Weights of a small image classifier.
Data: trained on stained colorectal tissue patches (NCT-CRC-HE-100K), 90422 training examples, 25.5 epochs.
Rows from block 5 of a small image classifier, named by matrix and row number. Rows with one number belong to one neuron. Each number is 500 + 50 x the weight over its row's rms, rounded and kept within 0 to 999. All counts start at 0. Numbers have three digits each. After the name is the row's rms in percent of the matrix's.
After each neuron's rows are labels from the 100 images, of 14976, where the neuron reaches its highest value: "patch colour" is the nearest of a few named colours to the mean colour under the peak. Only what is clearly more common there than usual is listed. The data: stained colorectal tissue patches (NCT-CRC-HE-100K). In brackets: how many of the 100.
# fc1: MLP up (model.blocks.5.mlp.fc1.weight, 512x128), inputs 0-127
# fc2: MLP down (model.blocks.5.mlp.fc2.weight, 128x512, transposed), outputs 0-127

fc1.414 090:490551459480515513438477520540513519496494549568582497458457545507448558587563451555475582598426536527443414545551478445533578443475506596575566443479515475640518504439435506505483496542503499467513367516525536495530430470556544499594511407423425492426482470575514511441505458506478441496428555440432484454535426478460480481525495598565435455513495535443539544466439454455443475509549
fc2.414 097:512480502497494497391495441449527461489523484486390571463471497456512569599466612421482500491598508507454595476538490487402526504540553536462412436453480512535596479438413475519491512547430545542473363489472499556542518440450554435427465586587588558647489492458549500513562542506497470500465585497477506516522532467502487485492466380465523481477501490545538499456497579559528525468491
patch colour: pink (69)

fc1.340 099:529543527498628338510470593497500500450495504394467573483374412444533491534496523461543439526509456494497491485556344488508547570502576532462528556587515533474565537601448466541528520488490543463501464608527542449435494553461544541565508498483463441533548592516435508430506489501525437477480511534550477499462549567472447584545427544539462464455491501489537484539509411460521540462483
fc2.340 105:467442540627526579540470469447446511493504519592387500565477531439439458476514499572469508595535523523512505486498449473499468528594503488394463500472463482547567489605472504495428508476454506419522475463486490529482466448491555541468536465532647558615486444490508448483414541509482466550508480578473415467531422498490514514434490436560579492608434503490536469489513479474552483622599
patch colour: grey (53)

fc1.438 092:426570536494557401502503573513557434510461512509433582494421489524510529495563502476481522474420470517527550417497510554521437628510537525500539594461533539416462500577473413487497556527483503531427444459448505490357474482351422500476496475564495502545551544538457522490534536510561479472500554584625419489405490445554467565495472548515515454488419431513520479528523514437531566483525
fc2.438 101:512424516535522661544574397410510476478521535642541576507429472457508530501495532579502492556547530528465535456489441514438449468621557492448461501467487545499443539557507502498423507491446618447509442511474488465508494404511420520491497532467560515464501445542526380498485468490462479528457484525522414496529399482476543525420462510552549448526579542526554492536457471512482359533488
patch colour: brown (86)

fc1.254 121:442517543498594497476458399482613450553455445383473556550437493522409477501532446472602472472504505540496479505576492574528474528486516438535418562493522551457491506544451472534574529454585522530531506552420488597482447566472511549508537521521484478498572505447534487595563516418487563476437536571474490424457505526513489540517558466519559370462521469537321494514526521472497501478580
fc2.254 136:514460454469538573480495374450490492545528495544500540422402512529480639605468563394385524537574488470389586498513550488480421494554539532480455570488514459370539495473459498519504495531457571508551426499489440465516395460507536540515500522449510533497555583543495554480559490457460451568473574456506458479435592534483500519477428492425559454544476516498500500444453498551532577484452
patch colour: brown (81)

fc1.42 111:533468544521522447485492431547517467479553475418571523541517496482484450561477478529611479404559459534523541481519481518617502533520423489476425465460459556367472528574399501523594536568578496454536536514418499532466585486381491575453515496518411499502584539402554518587517527495474552456434525541560416510487500483479534527482540463447559427505497484494422507513545559479621452453498
fc2.42 120:515438588601500439424463444428427504506515455446459554513483455490483534613514541518458458504532548507480578434472398473496609480514406440505474524503446452532597449503472471501665493522491496528540444469463547667507446532439589520485472444492551433567480559490482522456505535440481513512507523507451537515482549607477511492477472523547489416593430492479469511470534484499509560549567
patch colour: brown (62)

fc1.468 102:534467526576552500473526442559501391434585468448528510532488543517530493463467525538609507431527481498532568504529574526548467550524414494457451460447475486411504445549418504462482608510543513458442459492481500538471543461400473497437517476523445525401528561538406478523448547484548502453433443637519515518515547484526478535450575515422629505557509466543501543458585578383530559523506
fc2.468 103:498441599548439477506392497481415488475471525375556597444517469544410428475516463602562480516580484485527570517471444501512479423405393487562432491452502468499549531524559501523530525513479559539510499599515461572489490613497547544506557516431510513499490411414575481453593497517483483488518523467539573497497503435455499462512479463504515627549529516504608492597539493524446484526534
patch colour: white (90)

fc1.252 100:338552457495605431463557517476631449533533490535486541512515477529443486478494446497454530560391485538471447431484447565500525492482556451553499511466514546610555498477444462490463494526516523502479490452443517536361490554483457471506579507635497532500519494474523471514631522496539483491484530555530449401444452498573532486549466557582462418473454405521487475557475465540548455517579
fc2.252 121:511462497494461496458565442448619491440478482592505488359395464522517553588486439421553526580583541492441510585500520529410514558542468477457478473431516523511409517507478449548476510475520543447568426496506548451457452374523425549500481506430555506525494540498484432475572517467484539448497508512538424495534476454497519431526432494563521499399584545469537445448463502477460384415485
patch colour: brown (31)

fc1.51 087:456499451455481494497510519516470468443527394510456525452485455523502436515483511500563494424458476596542549486601491607486470495493507414441526470486442488422428409529425496447462562477536456641505565473455484601458580594391454459429486509535489481521550485476478512569494517479542486529483497600529486453519517572551471490478534616389543510486511534576500511460585607536585472487473
fc2.51 086:455434543457536427475540478504510465599528454452559641481627464520514482562444474581520519494431469524469621484468463547451471502426406521513514466433494517469405543447517507473460569496436589499568448461538545567490508582486536505480527505449470445479584429590535548470537528505423538595507472469473490510460513433521500438553496452400508412530493469581569486569523539471499579453509
patch colour: white (61)

fc1.131 100:479459439444521489443501464536570375467560491568484501659547585480516376447459462508466485520511490509507518392510395515462410592527447498485535495424541559525524415495498490518469458479521479508543550475393492550464523586528471532409577500524506514525540496560479501543641526392454508500545542531590455472442471458552516579492437499532519504492522455502472450519474510510472407462552
fc2.131 091:507499500554533550489477498587520504388493475436472495597478508575501415318518558455490482529597553481522522537473407429598515451430496537426462514569429491565611461490461489560540535499502500454473489549425491568470480602504474459450492529489498500552492446499448552491430487534540544504543492588471439496503546572519523606536415488509488598472484535448495472583487458492576538431507
patch colour: grey (84)

fc1.449 102:484517515513534439540477549507536439444480495442398417490484522476498532490529487415483564526425494540600566431605479528542531576482494527515554574517571433468444533593416404494507573507452438538439460473546515427423492498359499476463514414553503482521555595485484542426521496474599487460460428578585392549467521506559479550471506553503535465524432472548518526531470497448520555468549
fc2.449 109:551453564584527532554492527419464533410504609518599529553534466436468472581540467634442481557559446461488500456503386479464429467545459504482522539431493535498479564598505554493510560504528532478493449493457484442535495558509512487524480462485637478441467424530509462454494490440468505505478475517522505523484371488482493526501546630560512462574486518455559488490478407532458455553639
patch colour: brown (39)

fc1.313 096:501516468479501538468612582530499445465649464488455532547484546421529472550430437560524501459393466576525483444578396445528589487507461503538596466480493467469562437569441499485492521629494499484522457346524542463499509523431519498508515447527435458525470534485500513423484481603561424400456496588485431518438514462505517520548451509473540497506472441527529538549502511525567459515563
fc2.313 093:500441498500497468480564605492506519410512528496509519574476571478480439438493560592520478499488539468568507514510380379508564503411477534522623492543487523548543488517512493491521516507448477612446546505461528536494496655520499436499448522575499500572401418511539443495407520542497518493485552517494538505473539658478480487501546540405407463506403512476433508486533463480565565510529
patch colour: white (66)

fc1.132 098:409533555522584497474584528426559528491578515451450611509510428424466505481494466531433542518468489549486442482525513507473484512479628387558460549479496516548514480429488546495496496494543555513427519519455532532416433527532515465461564457712530460545464495425468471522610505461501489522495478525479508439481414473615497438525449534536533424525494431545419496562495453504535512559509
fc2.132 097:473493469465481435427566489494603523483474487577510529329405486563547483510479439377548484498467485452369488603485604521529478544478475457487461492524518573430503502462531479478541513429512526408465541511527462443513447423486442470551498427390503496506483613446441542498540466453580464508485569487532454495535565481507547451430454506550466509432476540496470552489461446507481451399453
patch colour: pink (89)

fc1.98 102:499553585593535407428516503449600537464556555466480549522473514445454540553492537544435626423561487497516459512534552475455520484510547547553548487452554497409515447456384535490463516547501489519435516576516523490417579453530540513465544398516535481547529526422442450491549434451501515531488524602479500488465349425486502425485480582468512418558476470490439576493490506421450518545521
fc2.98 108:467537475468502484482552540485575533603467547651506538458408456482550520511499548428477442448500501515393524530458540457473458524546492491552496465476525587409530474537474479493465475435367558572467510444576529406494430535485503389537501524539536538453395594530512493516423497544581499530507528593513493482574471530524501385424467519525359430467475534496509499499459537527492532500484
patch colour: red (25)

fc1.231 108:378561487477587425398516521513627467470467495535409594498435517452506455484549420508490471545461491550468444445519417559515503565483552478565542515423522551565509484526491472551459483497561542498502531442404513508421455613512465556520564487570528524529533481529480475471573472453501483485487603526527445350432431471573484530532463564550459434451512437495497474601494449448498492488512
fc2.231 106:484471479523506530534469374593560510460475435548458475467408524520504524531504490479537537592636492470478515546474482552426524524414527430445383505513460467565590432551395500544528508555527531465535402550464532502469481454526527534476490521400510548507464441511484509518536555460506483508446459581456490497537566503506479571458436453565503526419587557475581488506443450502434371394497
patch colour: grey (46); brown (30)

fc1.190 097:499518484491474465525549501488474439471473406513457532511422543579545515537428485462486488436424541481525575528497528537469484527471508394492538498452570423470500391483455476503469633546461403557457482515542434536392535460333453438533469478501510503466508531459509509511508529540560476485475572631499525490510514473568592501505508543406467513457462461565485558455624515454624541497504
fc2.190 102:491351541447572484535526446413504468471511511478499617366505487610510606587461460473476505564498494465490526492511529439419459513438564554506540460468524525537537492442470505500482493502502585545540419549530492536494512496486479544476497520399481512525567502532583571514613441538374488492521495494549556448426498476441486459496458440366517477459551547472515492567468505552565556445444
patch colour: white (85)

fc1.49 100:478526487508499468538558529422474522531494477486526534594507469486512437534414533449474596530493580488580539521584517438489412626436537410506555538554585426536475457485442469491583495524468439621505437573527470485534457539471508469430476457568494409506451627397414452473520531540569433476507480477531532527506522573558516430507443472455470507455470466452534611461562514530493488455541
fc2.49 087:575301423488479517547598535548516453410494451512418472510507413530509524491507517527555550422436494534491547526493509479466521542562533511539553526540496451467573515421606479517469526545517489480515549413491434608439476493478498573451520501485480601487483504551516514466478566553471498510496402404538536488398453523495503469512527492466549412531473528490453536400590462499518606574514
patch colour: pink (95)